A small masked image model, trained from scratch: arch efficientnet_v2, 35600 steps.
Rows from block 5 of a small masked image model, named by matrix and row number. Rows with one number belong to one channel. Each number is 128 + 24 x the weight over its row's rms, rounded and kept within 0 to 255. All counts start at 0.
After each channel's rows are labels from the 100 images, of 14976, where the channel reaches its highest value: "place" is the part of the image that holds the peak. Only what is clearly more common there than usual is listed. The data: regions of photos with short descriptions (Visual Genome). In brackets: how many of the 100.
# convs0: expand pointwise conv (model.blocks.5.convs.0.weight, 264x88x1x1), inputs 0-87
# convs1: depthwise 3x3 conv (model.blocks.5.convs.1.weight, 264x1x3x3, trained with AdamW), a 3x3 kernel
# convs2: project pointwise conv (model.blocks.5.convs.2.weight, 88x264x1x1, transposed), outputs 0-87

convs0.213 [128 159 128 137 116 145 128 201  99 128 128 164 128 128 148 128 128 128 128 149 128 143 176 128 134 128 122 128 128  95 133 156 177 128 202 173 126  84 128 128 187 169 154 128 128 128 128 128 121 101 105 128 106 111 128 128 120 128 128  92  78 104 158 128 142 128 175 128 155  83 128  67 128 102 104 128 132 128 154 128 128 128 128 128 136 128 145 117]
convs1.213 [118 171 109 100 149 136 104 123  96]
convs2.213 [158 128 128 170 128 149 128 139 128 128 131 132 153 128 128  86 112 128 128 104 128 128 128 128 105 174 108 170 128 169 123  80 128 128 149 128 128 128 154 128 128 100 128 128  61 128 156 128 128  56 123  83 128  98 128  95 128 128 128 128 135 128 128 126  92 128  87 128 128 139 103 128 166 221 128 127 128 128 128 128 128 199 128 118 118 128 136 128]
place: bottom left (57)

convs0.192 [122 132 153 145 114 134 139 128 103 118 119 128 120 128 165 146 128 128 145 145  99  90 128 114 128 154 128  95  88 183 128  96 128  97 139 134 122  89 169 128 128 160  94 150 147 165 122 154 129 136 117  83 128  89 128 128 128 150  99  83 105 113 125 174 128 180  97 145 118 117 169 118 128 148 130  95 110 151  63 122 143 128 128 160 157 128 128 175]
convs1.192 [112 142 132  86 130 181 120 123 120]
convs2.192 [128 138 116 149 107 116 176 116 128 141  95 113 128 114 128 105 110 135  78 105 136 158 103 128 128 120 164  94 107 128 101  92 113 141 128 113 128 102 128  86  61 128 111 119 128 128 124 123 128 128 128 144 128 157  67 122 128 162 107 149 128 139 128 179 110 128 129 144 128  81  98 100 169 128 135 145 168 137 141 118 127 137 154 120  94 128  59  81]
place: bottom left (89)

convs0.151 [ 99 126 128 128  93 122  71 128 111 120 128 128 137 128 130 128 109 183 128 115 128 144 100  94 110 141 161 125 142 161 128 151 128  75  96 123 128 170 162 103 128 122 128 122 150  69 117  99 128 128  58 128 128 140 143 144 121 128  98 143 128 150 102 117 104  98 128 154 108 128 165 162 109  98 128 128 153 101 128 122 107 164 121 128 128  53 128 128]
convs1.151 [120 111  99 156 148 155  97  98 113]
convs2.151 [119 128 191 105 178 128 128 142 128  96 141 120 128 129 153 184 128 128 128 144 128 122 128 128  80 128 128 132 138 128 107 136 130 128 128 149 128 153 128 114  70 148 142  93 128 128 109 135 161 128 128 155 128 110 128 158 120 128 128  81 143 113 117 146 161 167 128 128 128  81 112 167 112 128  73 173 111 158 184 169  74 128 128 144 149 142 139 146]
place: bottom centre (31)

convs0.247 [116 128 126 128 128 122 145  93 170 133 128 128 145 128 138 120 128  69 128 136 128 128 162 128 128 117 128 128  98 172 119  98 128 149 128 128 128 108 128 137 136 128  75 168 111 106 180 112 102 153 135 130 127 106  70 124 108 128 128 107 135 114  73 114 163 113 128 145  63 111 128 189  91 170 128  88 128 136 124  90 128  97 166 143 128 122 151 128]
convs1.247 [165 100 148 155 115 151 152 137 151]
convs2.247 [ 94 101 115 165 162 128 128 122 191 128 128  96 128 117  83 151 128 121 106 128 135 115 185 120 131 128 120  94 155 125 146 118 116 128 130 128  86 104 175 116 128 160 168 115 128 141 121 124 127 128 139  76 135 128  98 118 157  96 113 129 128  87 159 148 152 115 123 128 117 128 128 145  80 145 128 128 128 128  75 142  91 128 128  98 187 147  81 128]
place: bottom centre (39)

convs0.207 [ 76  99 128  91 154 112 128 128 160 128 128 151 128  84  61 151 128 100 133 116 136  94 128 128 110 175 125 101 128 128 167 148  94  69  87 128 124 126 156 178 163 101 177 145 149 105 128 163 134 146 126 129 128 159 128 122 101 174 138 126 128 104 146 110 128 128 128 161 116 148 119 115 112 128 133 139 128 120 110 130 128 104 125 173 148 143 114 156]
convs1.207 [147 116 122 168 123  96 102  93 121]
convs2.207 [ 76 107 141  94 128 128 124 157 158 128 127 118 131 136 122 107 162 105 146 101 128  89  63  99 144 163 128 128 113 159 112 128 137 122 147 164 128 135 113 158  84 132  92 140 141 120 129 169 172 128 121 150  79 143 149 128 108 124 174 128 130 153 108 101 128 120 142 128 128 128 128 128 121 128  91 128 139  48 128  91  82 106 120 155 147 140 128 137]
place: bottom centre (32)

convs0.209 [116 100 116 107 125  76  80  94 105 132 128 105 128 128 128 128 144 117 128 128  89 128 128 105 128 128 162 161 112 128 128 163  82 151 177 128 125 128 111 188 128 158 128 128 152 124 128  67 144 153 131 128 125 130 114 128 128  80 114 128 116 126  98 108 182 100 136 128 161 128 128 169 135 161 163 128 128 158 161  89 128  91 135 128  94 146 159 112]
convs1.209 [144 155 129 176 104 103 113 107 138]
convs2.209 [134  71 128 113  92 128 149 175 126  82 188 150 128 128 115 128 128 125 128 185 158 151 163 128  86 153 124 128 155 128 118 128 133 168 116 110 149 128 128 139 128 160  90 128 128 106 124 106 158 128 136 139 120  70 128 144  64 127 128 158 128 128 128 149 128 128 123 150 171 167 128 151 123 113 169 128  85 158 102 128 125 128 128 128 166 128 130 112]
place: bottom right (33)

convs0.238 [153 128 117 150 171 128 137 128 128 174 143  90 116  92  71  92 121 106 128  95 128 114 111 167 104 139 128 124  92 122 170 118 103 130 102 128  89 102 174 128 136 139  91 128 161 144  93 128 171 111 108 128 128 128 125 143 153  91 128 117 150 111 113 145 128 104 128 108 128 165 128 128  96 126 128 128 170  75  99 119 148 128 128 143  80 128  86 156]
convs1.238 [ 90 100  89 132 157 136 135 149 121]
convs2.238 [128 104 122 149 120 114 128 135 143 113 152 111 112 101 151 162 128 137 158 122  79  92 128 128 135 168 128 128 163 103 130  91  99 115 120 167 110 181 200 128 141 169 139 117 140 156 128 151 141 128 164 123 128 128 128 109 128 128 183 152  99 115 128 170 118 143 118 151  94 128 128 134 110 175 128 143 169 128 147 136 128 153 140 177 128  81 155 117]
place: top centre (41)

convs0.44 [134 123 120 128 168 171  96 120 111 128 124 117 128 183 114  97 104 101 120 128 128  85 167  94 128  82 128 166 117 118 147  77 128 128 128 179 115  85 135 128 128 115 128 155 128 128 191 113 105 128 190 168 118 157 128 106 175 115 138 176 128 128  91 128 128 128 131 112 128  95 141 149 128 113 128 132 128 122 128 125 130 104 128  92 128 160 128 147]
convs1.44 [124 165 115 142 180 121 110 141 114]
convs2.44 [162 102  80 128 128 137 158  96 100 128 107 128 128 165 132 142 175 103 128 128 149 154 149 128  70 183  64 153 128 128 146 146 114 128 128 179 128 164 139 116 128 128 128 117  87 128 124 128 128 128 128 123 145  78 157 128 111 129  97 143 128 128 123 151 144 122  95 128  76 104 141 128 158 128 128 100 128 128 126 149 111 128  92  83 179 143 116 114]
place: middle left (25)

convs0.39 [ 70 128 113 102  69 128  82 128 124 115 137 128 184 122 122 106 100 128 138 108 152 128 131 128 128 114 128 104 128 128 128 139 128 102 128  84 124 128 176 128 183 143 100 128 128 141 102 157 124 128 128 128 166 150 145 162  99 128 108 128 163 128  95 126 135  74 128 128 128 123 128  95 113  81 116 128 128 128 187 168 100 152 112 163 128 127 128  84]
convs1.39 [ 92 103  86 131 123 133 103 116 102]
convs2.39 [127 163 101 158 128 128 152  87 128 128 144 104 128 150 132 111 139 152 152 128  85  75  91  82 128  93  74 115 112 128  94 115  96 128 128 140 125 149 117 150 128 128 128 128 128 128 146 128 128 124 104 159  93 121 184 176 129 107 166 118 118 128 128 116 128 169 128  96  83 105 176 137 128 106 128 128 139 177 173 128 146 127 171 112 149 128 128 128]
place: top centre (28)

convs0.249 [135 128  81 151 119 141 150 128 174 119  88 128 128 159 123  96 122 128  88 137 128 128 128 128 132  91 128 157  77 178 128 139 128  81 194 128 128 128 128 128 128 128 147 150 128 123 164 128  64 154 128 105 121  85 164 128 167 128 128 131 135 112 130 105 138 118 112 169  74 128 150 140 127 108 128 128 174 154 116 128 125 136  99 156 104  97 128 145]
convs1.249 [123  89 117  79 135 143 115 145 148]
convs2.249 [128 128 128 180 128 147 123 128 128 128 128 128 156 126 128 168  83 142 128 128 128  97 107 128 152 115 128 128 142 100  78 139 128 174 128 128 130 128  97 128 128 124 152 128 128 128 128 128 128 108 118 162 182  75  88 130 134 128 128 111 128 161 168 132 128 128  95  79 145 121 139  70 127  85  86 107  70 105 112 149 142 167 128 115  69 110 128 128]
place: bottom left (52); top left (37)

convs0.130 [154 120  75  90 102  72 110 169 161  85 141 150 128 101 109 119  89 128 128 128 128  83 128 146 149  79 116 128 128 155 128 168 150  71 140 128 145 130 128 114 128 102 128  95  84 113 150 128 128 109 128  94 110 149 128 128 149  61 134 141 163 143 104 128 128 105 151 126 155 138 128  88 128 116 128 128 141 128 144 128 175 128 128  93 120 133 128 128]
convs1.130 [137 115 123  78 122  98  95 126 109]
convs2.130 [144 101 128 171 128 102 129 144 167 139 100 146 168 147 150 128 128 169 178 120 143  85 128 160 128 127 176 144  85 146 128 128 101 153  92 148 132 146 128 104 141 106 172 109 139 124  85 165 119 131  94 165 119 110 136 128 128 156 157 128  99 150 128 140 128 109 128  85 157 160 128 115 120 128 175 164 142 100 108 128 128 147  90  98 119  98 128 146]
place: bottom right (33)

convs0.5 [112 104 171 128 128 136 128 128 120 128  93 120 140 128 155 104 128 132 102 105 166 178 165 144 156 111 128 128  99 116 128 110 107 107 150 128 128 101 128 152 128 130 128 145 157 161 177 126 128 142 147 159  96 128 153 193 116 128 162  92 128 156 133 128 128 113 125 128  84 128 120 128 179 167 111 128 138 128 105 107 180 131 177  68 128 161 128 145]
convs1.5 [122 157  99 139 169 155 102 119 117]
convs2.5 [128  94 128 172 128 150 101 147 128 122  98 139 128 145 128 144 107  53 144 138 138 117 128 139 149  93 157 136 134 156 153 128 128 157 147 128 161 115 162 167 128 128 128 114 128 128 155 174 146  87  98 130 128  60 128  96 143 176 117 157 105 114 141 160 152 127 128 128 117 115 170 115 177 128 143 109  99 128 150 149  89 118 126 128 128  89 128 103]
place: bottom left (70)

convs0.35 [158 147 114 136 128 171 128 128 153 114 161 128 199 197 131 131  98 186 128  95 140 128 128 152 127 128 106 141 128 165 133 128 103  99 151 167 128  97 128 113 142 128 130 128 117 128 128 145 163 111 128 128 137 124 107 128 157 128  92 156 128 120  64 154 106 126 128 189 122 128 163 135 138  87 128 128 111 128 130 162  96 153 122 131 116 128  86 128]
convs1.35 [134 177 132 117 123 142 115  84 111]
convs2.35 [131 128 128 120 107 114 156 128 128 145 153 152 213 128 128 113 117 143 130  95 128 128 124 141 115 122 111 133 128  95 128 134  98  89 152 181 118 170 128 147  88 112 152 188 145 110 166 132  95 128 156 119 137 128 111 160 128 128 193 128 162 128 128 147  97 153 128 147 128 128 143 103 128 137 104 112 178 116 128 155 130 128 128 134 145  78 128  87]
place: bottom right (34); bottom left (32)

convs0.96 [146  84  70  77 154 132 110 156 109 110 104 137 128  93 128 120 128 128 128  95 166 147 104 135 140 109 157 128 108 107 115  81 126 128 137 104 133 148 148 114 133 127 155 110 163  93 129 123 141 133  89  86 152 146 143 128  93 144 115  93 128 105 140 122 131  96 157 157 138 128 128 128 128 162 153  73 185  98  99 118  91 160 128 152 128 108 128 146]
convs1.96 [116 129 135 177 173 151 124 133 129]
convs2.96 [122 127 171 137 137 158 128 128 128 128 108 128 104 152 148 129 125 146 188  68 176 112 128  97 142 128 108 128 130 171 128 102 166 122  82 111 156 143 138 128  99 152 138 103 114 128  96  55 151 107 127 133 128 128 157 128 112 142 109 137 148 128 143 147 128 102 154 182 167 107 157 150 126 121 121 147 128 118 146  90  71 118 147 116 144 136 124 123]
place: bottom centre (27)

convs0.203 [128 128 164 128 139 177 162 128  90 162 128 128 128  77 134 108 128 123 174  83 128 135 128 111 128 128  74 145 157 105  98 128 150  91 128 136 128  78 117 128 169 119 128 128 111 199 128 128 106 104 128 128 128  98 142 128 128 152 128 128 137 118 116  61 128 143 122 128 131 101  76 102  85 128 139 128 128 160 156 128 109 105  96 133 114 128 116 102]
convs1.203 [120  95 158 101 123 162 101 120 109]
convs2.203 [128 117 128 128 166  96 140 127 154 170 147 128 170 128 174 134 137 135 109 166 160  93 146 128 167 171 111 132 138 107 123 115 128 128 128  94 134 154 143 128 101 128 128  92 100 161  94 188 130 182 128 128 172  91 101 175 161 120 107 124 136 128 130 152 128 166 156 128 152 128 112 128 128 128 156 128 153 151 128 111 141 128 134 109 156  90 119  84]
place: bottom right (32); middle right (29)

convs0.120 [156 146 128 128  45 126  91 128 126 128 128 111 146 176 163 131  61 127  99  83 144 109 154 152 142 154 110 106 122 128 122 135 128 128 128 165 128 110 146 126 128 128 130 133 162 130 113 145 166 134  49 125 128 128 128 146 128 132  88 152 139  72 119 128 153 114 118 171 128 120 128 123 121 138 114 128 128 128 154 128  92 151 169 117 121 128 146 154]
convs1.120 [142 154  88 140 137 139  92 160 134]
convs2.120 [148 128 128 128 173 119 128 135 128 194 178 131 133 128 128  88 104 128 107 166 128 152 128 144 128 128 150 128 120 128  98 151 128 105 128 128 106 117 108 128 136 169 128 128  89 128 126 155 127 149 192 102 128 128 149 101  97 128 149 171 141 124 142 128  92 128 128 128 128 114  36 128 123  99 186 128 111 126 128 128 153 139 111 128 128 175 102 112]
place: top right (60)

convs0.175 [158 128 103 169 142 167 128 128  99 126 112 128 128 128 135 150 128 128 128 128 128 128 128 149 116 140 128 123 128 149 128 160 128 139 128  97 128 113 158 126 119  97 109 167 155 111 130 115 125 128  77 112  89  86 128 110 128 201 116 128  88 147 128 141 108  90 123 128 112 128 175 113 130 153 108 108 153 122 128 128 179  95 188  86 117 138 177  71]
convs1.175 [135 139 146 112 103  95 100 100  93]
convs2.175 [111 111 128 147 128 128 128 128 128 140 152 128 128 128 127  93 120  99  96 128 149 179 133  89 124 138  72 143  78 119 119 122 128 110 128 128 125 154  86 104 128 128 128 107 154 170 101  69 138  99 137  89  94  95 136 171 123 107 147 153 122  99 128 161 128 150 155 123 120 128 163 161 116 128 174 156 128  82 112 128 108 128 129 137 153 170 128  77]
place: top centre (28)

convs0.193 [144  96  86  95 125 173 111 168 142 152 142 133 168 128 128 128 138 152 110  78  97 173 128 118 124 117 128 128 128 107 147 128 128 120 162 146 138  96  75 128  92 137 163 128  73 146 124 128 166 177 149 162 140 116 184  97 113 150 121 140 127 159 128 124 128 102 141 118 128 128 142 173 124 130 128 129 128 167 114 158 142 157 128 104 128 101  97 149]
convs1.193 [127 133 134 145 162 135 100  87  94]
convs2.193 [126 142 128  86  95 141 148 103 128  97 137 182 128 118 175 137 134 141 148 162 176 128 140 127 128 132 149 101 184 116 119  87  94 105 128 148 154  85  95 135 142 109 128 128 128 147 128 146 128 144 135 128 141 161 114 181 143 132 164 128 136 118  94 138  76 142 112 136  82  79 128 129 149 152 105 128 128 116 176 133 113 128  97 128 152 144 142 161]
place: bottom centre (35); bottom right (33)

convs0.70 [128 144 169 112 128 188 144 108 160 149 128 128 130 132 128 128 160 143  84  87  91 106  99 107 106 121 128 103 128 103 128 128 128  87 115 128 101  44 125 128 113  63 128  95 127 156 145 128 128 128 101  66 128  88 128 128 135 159 128 172 128 124 128 119 128 136 128 128 142 121 128 147 158 128 128 128 105 155 128 128  95 123  76 128 128 138  98 134]
convs1.70 [136 153 137 108 145 151  92  95 100]
convs2.70 [197 153 128 128 128 157 144 128  92 140 126 128  94 128 164 139 128 128 150 104 139  94  93 140 128 128 128 117 172 135 101 128  71 137 106 128 154 122  94 128 127 128 143 106 181 157  95 153 128 128 109 144 155 114  93 128  63 188 128 151 128 171 144 161 128 128 125 149 118 128 158 124  86 128 108 147 161 142 158 126 128  94 116 128 128 128 128 128]
place: bottom left (41)

convs0.172 [124 130 128 128 128 167 113 128 165 118 152 149 128 128 128  94 160 103 128 159 128 177 158 141 128  63 101 154  87  74 153 128 109 127 128 157 128 156 128 128 159 151 164 128 128 128 153 177 128 128 128 158 128  92 125 105  70 128 128 128 198 128 128 111 156 133 153 128 153 134 149 175 141 147 128  83 128 128 128 134 102 128 163 128 128 114 128 128]
convs1.172 [138 165 134 140 147 124  90 104  94]
convs2.172 [128 152 128 158 157 128 128  89 128 128 150 188 128 128 128 105 128  88 128 128 128 128  97 162 128 128 106 155 104 149 128 128  84 107 145 154 128 149 128 136 128 128 128 176 128 181  90 140 168 102 140 133 118 128 128 128 141 128 128 128 178 124  95 118 105 149 132 154  84  92 129 128 130 128 128 128 156 128 137 110  59 128 196 141 144 133  71 136]
place: bottom right (42); bottom centre (28)

convs0.4 [112 155 151 128  77 125 128 104 135 124 137 128 151 128 137 114  92 174 106 128 152 128 151 111 106 128 154 163 125 128 147 121 167 137 128 128 128 164  94 128 128  89 121 101 128 185 169 122 128 121 128 165  95 128 169 128 136  90 128 133 128 132 128 124 161  78 164 141 174  93 128 149  99 171 119 163 128 107  93 109  96 172 171 128 128 118 141 128]
convs1.4 [104  95  91 122 126 137 137 172 120]
convs2.4 [128 119 128 167 138 128 145 136 152 128 128 128 163 128 158 128 128 138 158 107 131 100 128 128 128  98  73 168 157 127 145 164  85 128 137 156  59 132 175 128 131  94 141 147 159 121 142 167 128 124 119  80 149 120 128  96 128 161 132 128  67 127 126 110 112 193 148 139 135 167 116 128  94 128 128 128  96 128 136 128 103 128 109 128  90 159 128 128]
place: top left (38)

convs0.99 [128 111 110 168 107 144 146 108 128 101 122 128  87 108 121  91 106 179 150 131 116 138 128 128  96 127 128 128  89 170 167 128 119 119 142 128 128 146 101 155 128  97 149  92 128 130 125 128 155 113 157 130 153  95 169  91  91  95 133 128 122 181 111 170 122 161 145 127 128 151 180 142 124 128  99 155 123 115  82 127  87 167 140 164 128 125 158 128]
convs1.99 [127 149 111 120 159  93 128 161  95]
convs2.99 [ 81 128 112 120 128 108 102 155 168 128 128 103 128 130 133 128 110 132 128  75  86 118 137 128 100 128 118 128 177 151 128 128 139 174 100 128 135 103 157 128 138 131 144  95 133 177  64 128 116 128 111 156 144 120 128 157 128 136 128 164 128  83 139 128 128 128  74 179 128 176  97  89 128  95 128  92 128 131 128  91 128 128  87 128 121 137 100 112]
place: middle left (25)

convs0.88 [138 147 155 128  81 128  86  98 128 128 128  98 128 102 154 170 129 189 135 104 126 109  79  62 128 157 128 103  98 168 128 147 128 104 157  77 128  96 128  93 141 130 128 128 128 137 128 136 128  87 128 105 155 117  85 128 174 183  88 139 108 128 128 128 128 142 125 143 142 103 142 128 106 128 128 128  96 129 171 110 128 107 113 124 128 128 144 128]
convs1.88 [110 169 115 126 173 126 135 151 107]
convs2.88 [144 120  36  97 128 128 127 114 192 123 128 142 164 103 177 124 128 128 126 135 123 128 128 180 112 166 153 128 177 128 104 128 128 134 128 128 128 128 105 157 106 128 128 115 123 128  99 100 128 117 109 130 128 125 128 128 109 166 155 116 116 115 128 128 128  85 128 186 126 128  91  84 122 147 122 119 128  74 160 129 132 151  70 128 126 128 128 129]
place: middle left (29)

convs0.114 [128 128 128  99 149 104 129  99 129 159 102 141 147  91 101 140  94 101 150 122  81 145  84 128 170 131 168 119 154 147 157 143 106 127  86 128 106 109 132 100 129 153 116 177 128 101 124 130 142 135 185 128  89 103 111 131 157 146 128 103 145 117  86  96 173  88 130 148  88 105 111 124  94 130 160 128  81 128 109 124 110 124 118 128 147 119 153 133]
convs1.114 [134 137 135 140 197 120 130 128 130]
convs2.114 [128 157 101 137 132 165 161 172  91 105  99 152 141 177 136 102 167 128 135 114 128 149 110 168 148 128  94 108 128 136 160 127 114 120 132 121 128 128 145  77 132  95 110 131 128 128 138 143 128 156 115 128  79 121 170 128 101 128 168 154 174 128 128  94 128 130  93 147 107 101 128 108  96 143 170  80  96 144 149 128 128 105 145 116 128 172 114  99]
place: top left (33)

convs0.91 [147 142 128 128 172 139 142 139 124  87 136 127 128 100 112 128  86 172 116 128 112  89 141  89 108 128 152 186 153 128 128  94 106 118 128 128 128 128 117  98 163 117 128 126 158 147 128 128 115 128 100 144 136 128 150 160 147 128 140 166 175 128  81 155 128 140 113  87 179 115 155 146 163 110 107 128 104 116  74 124  84 128 163  86 146 106 128 137]
convs1.91 [109 148  96 141 159 101  99 146 107]
convs2.91 [152  99 108 128 147 128 158  83 156 145 128 128  96 145 150 128 137 128 128 128 128 134 128 164  99 128 119 160 156 116 103 134 106 128 151 147 109 163 176  78 102 128 114 157 141 161 100 128 135 172 128 128 129  85 147 109 174 139 115 117 119 113 153 179 143 128  77  82 145 128 128 112 133 159 120  97 134 117 128 136 143  84 118 142 128  86  68 128]
place: middle left (28)

convs0.3 [128 131 201 149 127 128 125 129 108 128  95 106 128 121 103 105 138 158 128 128 128 121  57 128 147 128 131 158 138 104 128 169 128 151 188 128 158  67 122 121 130  99 128 125 156 128 110 128  89  97 185 117 127 128  89 131 156 112 128 114  91 113 141 117 128 128 142 186 154 125 175 128 147 129 137 128 123 128 101 128 128 128 128 138 174 131 120 104]
convs1.3 [168 117 103 163 111 131 164 124 121]
convs2.3 [158 100 138 168 166 171 149 156 104 168 128 175 145 136 128 130 147 157 114 122 108 128 114 123 188 128 128 123 128  97 128 128 128 146  92  84 156 145 117 197 128 140  83 113 133 164 128 159 128 153 107 111  90 121 114 102 120  92 120  84 134 128 156 117 128 132 128 128 157 189 128 128 141 104 143 142  94 128 128  99 140 128 117 135  98 114 128 126]
place: bottom left (54); top left (36)

convs0.93 [128 115 144 128 122 128 118 105 144 143 128 178 128 114 128 110 128 128 164  96 104 128 148 108 167  86 128 196 168 130 128  93 128  99 128 143 166 123 128 175  94 139 175 128 128 119 110 128  97 151 125 118 136 128 128 147  92 128 106 144 159 106 160 114 139 146 103 128 128  92 128 128 160 128 111 164 128 113 128 128  90 128  84 161 137  76  69 104]
convs1.93 [101 133 163 106 126 148  97 130 165]
convs2.93 [140 128  84 128 128 143 143 128 128 128 120 128  86 128 128 102 131 153 128 128 119 126 125 161 136 180 130 128 158  83 163 150  86 128 100 136 153  95 128 156 109 128 128 110 153 189 161 128 128 128  71 128 151 128 110 156 128 135 168 107 116  83 128 157 107 104  88 128 112 128 118 119 105 135 138 128 168 118 122 125 160 107 128 128  71  60 143 132]
place: middle left (29)

convs0.261 [122 128 128 156 128 117 128  94 169 128 117 128 150 128 128 124 148 163 136 128 128 148 128 129  89  94 100  93 148 177 117 128 131 128  88 141  83 128 128 101 143  71 192 105 104 158 128 152 138 169 128 118 128 154 128 148 103 128 128 128  83 128 105 128 155 141 105 128 105 128  74 128  82 128 128 178 128 124 149 124 128  82 107 144 124 102  97 166]
convs1.261 [153 127 147 108 102 104  96 103  99]
convs2.261 [128 112 128 176 128 128 128 128 178  95 128 143 128 128 128 174 128 128 166 128 151 155 116  96 149 121 128 120 128 128  91 128 152  79  83 114 128 128  95 141 192 154 110 135 128  75 165 103 113 128 128 180 101 128 128 147  97 134 164 128 128 128  89 128  76 111 112 157 134 154 128 128 128 128 112 128 128 128 150 156  92 134 189 128 109 111 128 140]
place: top centre (26)

convs0.113 [ 96  85 128 110  90 149 147 101 152 116 112  87 101 100  73 128 171 128 157 153 134  93 154 141 137 161 128 146 128 112 102 112 128 120 152 128 142 113 160 128  99 127 146 149 134 100 146 210 128 137 128 128  99 128 148 128  88 128 145  99 148 111 128 106 138 128 101 134 148 150 128  99 151 128 158 143 128 103 128 107 149  95 188 118 128  86 146 128]
convs1.113 [145 128 148 113 121 181 131 105  99]
convs2.113 [114  70 128 181 143 163 128 123 132 119 128 128 149  83 128 159 143 155 150 132 128 121 206  93 118 128 145 148 117 140 170  91 142 138 121  86 128 112 128 109 128 105 128 121 154 128 117  87 128 183 112 128 120 157 154 128  98 141  59 154  97 152 109 128 128  91 128 126 138  99 128 113 149  91 128 122 128 105 128 105 147 140 128 161 140 114 128 136]
place: bottom centre (27)

convs0.126 [ 92 127 121 152  97 140 128 165 121  82 128 128 144 154 119 140  65 128 128 174 119 128 128 106 128 150  97 100 128 145 143 168 128 142 163 192 149 142 105 128 128 158  90 130 145 150 132 128 151  87 152  99  97 123 146 117 149 114 123 101  85  90 106 105 142  85 128 165 128 104  99 110 152 118 147 128  98 128 128 128  96 128 141 101 125 108  97 158]
convs1.126 [143 154 164 109 154 162 110 139 147]
convs2.126 [128 102 103 128 110 137 128 128 128 128 116 128  48 168 115  82 128  94 125 128 148 141 128 128 128  83 103 161 108 128 128 144 119 128 165 128 150 163 138  99 134 102 127 128 128 145 128 100 128 128 149 128 143  98 133 150 112 173 141  42 128 133 131  73 116 128  99 128 128 126 155 148 128 139 109 128 128 113 104  99 186 122 128 102 132  76 138 152]
place: top right (58)

convs0.137 [115 128 119 128 128  98 194 107 105 118 115 104 128 128 102 155  76 128 128 143 107 128 109 122 106 119 128 128  70 128  99  83 110 127 148 128 137 128 148 128 115 117 137  89 141 111 161 156 128 128 207 128 173 128 148 128 130 125 128 109 116  98 128 128 112  86 128 128 163 128  88 128 130 128 128 128  49 119 128 171 106 148 110 128  89 128 128 128]
convs1.137 [120 146  82 127 126 103 117 150  90]
convs2.137 [145 107 102  99 128 128 125 128 105 167 128 188 161 112 128 128 128 153 125 150  75 103  95 128 142 105 183 126 145 148 108 128 128 142 112 128 170 149 128 149 173 156 106 140 166 128 161 149 128 142  64 167 128  83 131 117 147 109 142 128 128 157 128 112 128 149 160 101 128 128 106  91 114  90 121 138 163 121 151 111 128 116  96 171 103 128 128 139]
place: middle left (27)

convs0.242 [134 139 104 117 112 184 134 113 128  80 112 128 172 128 128 107  96  69 127 127 139 128 128 128 117 153 100 107  93 144 119 113 151 128 143 128 128 168 127  74 131 143 115 186  80 119 157 128 136 148 126 158 128 123 128  80 119 123 150 128 123 134 117 113 163 128 117 126 151 179 128  98 128 130 138 120 147 128 113  75 161  87  96 128 128 113 183 128]
convs1.242 [127 107  89 116 148 148  92 126  97]
convs2.242 [125 141 128 154 128 122 192 134 172 128 153 128 112  91 128 116 100 128 172 128 128 128 140 128 160 130  80 107 135 128  97  95 128 108 161 110 128 128 128 155 152 128 167  81 128 161 128 124 128 128 111 128 141 136  88 151  67 133 127 145 150 149 128 111  79 128 111 128  71 168 175 120 168 106 161 111 106 115 119 111 102 171 128 128 128 128 128 126]
place: top left (78)

convs0.90 [ 70 128 128  50 123 128  98 128  95 128 128 128  88 145 128 128  79 161  97 128 130 128 128 100 128 127 128 114  98 127 140 153 104  83 131 128 180 161 128  93 136 143 131 128 128 128  98 128 148 128 100 132 128 106  90 161 132 132 167 128 128 108 120 182 172 128  97 145 139 138 149 128 160  90 164 140 128 128  80 125 117 130 128 128 109 128 128 169]
convs1.90 [130 150 103 152 155  93 156 153 114]
convs2.90 [139 128 128 167 162 117 134 184 129  92 144 117 151 111 109 128 123 147  97 100 116 128 128 159 141 138 137 128 128 145 128 128 128 167 153 152 157 113 132 128 149 101  76 113  97 169 104 147  97 128 151 111 127 131 128 128  78 124 126 155 134 128 128 173 109 109 108 114 159 154 128 107 197 101 195 105 120 128  99 101 128 143 101 128 170 110 101 128]
place: top right (57)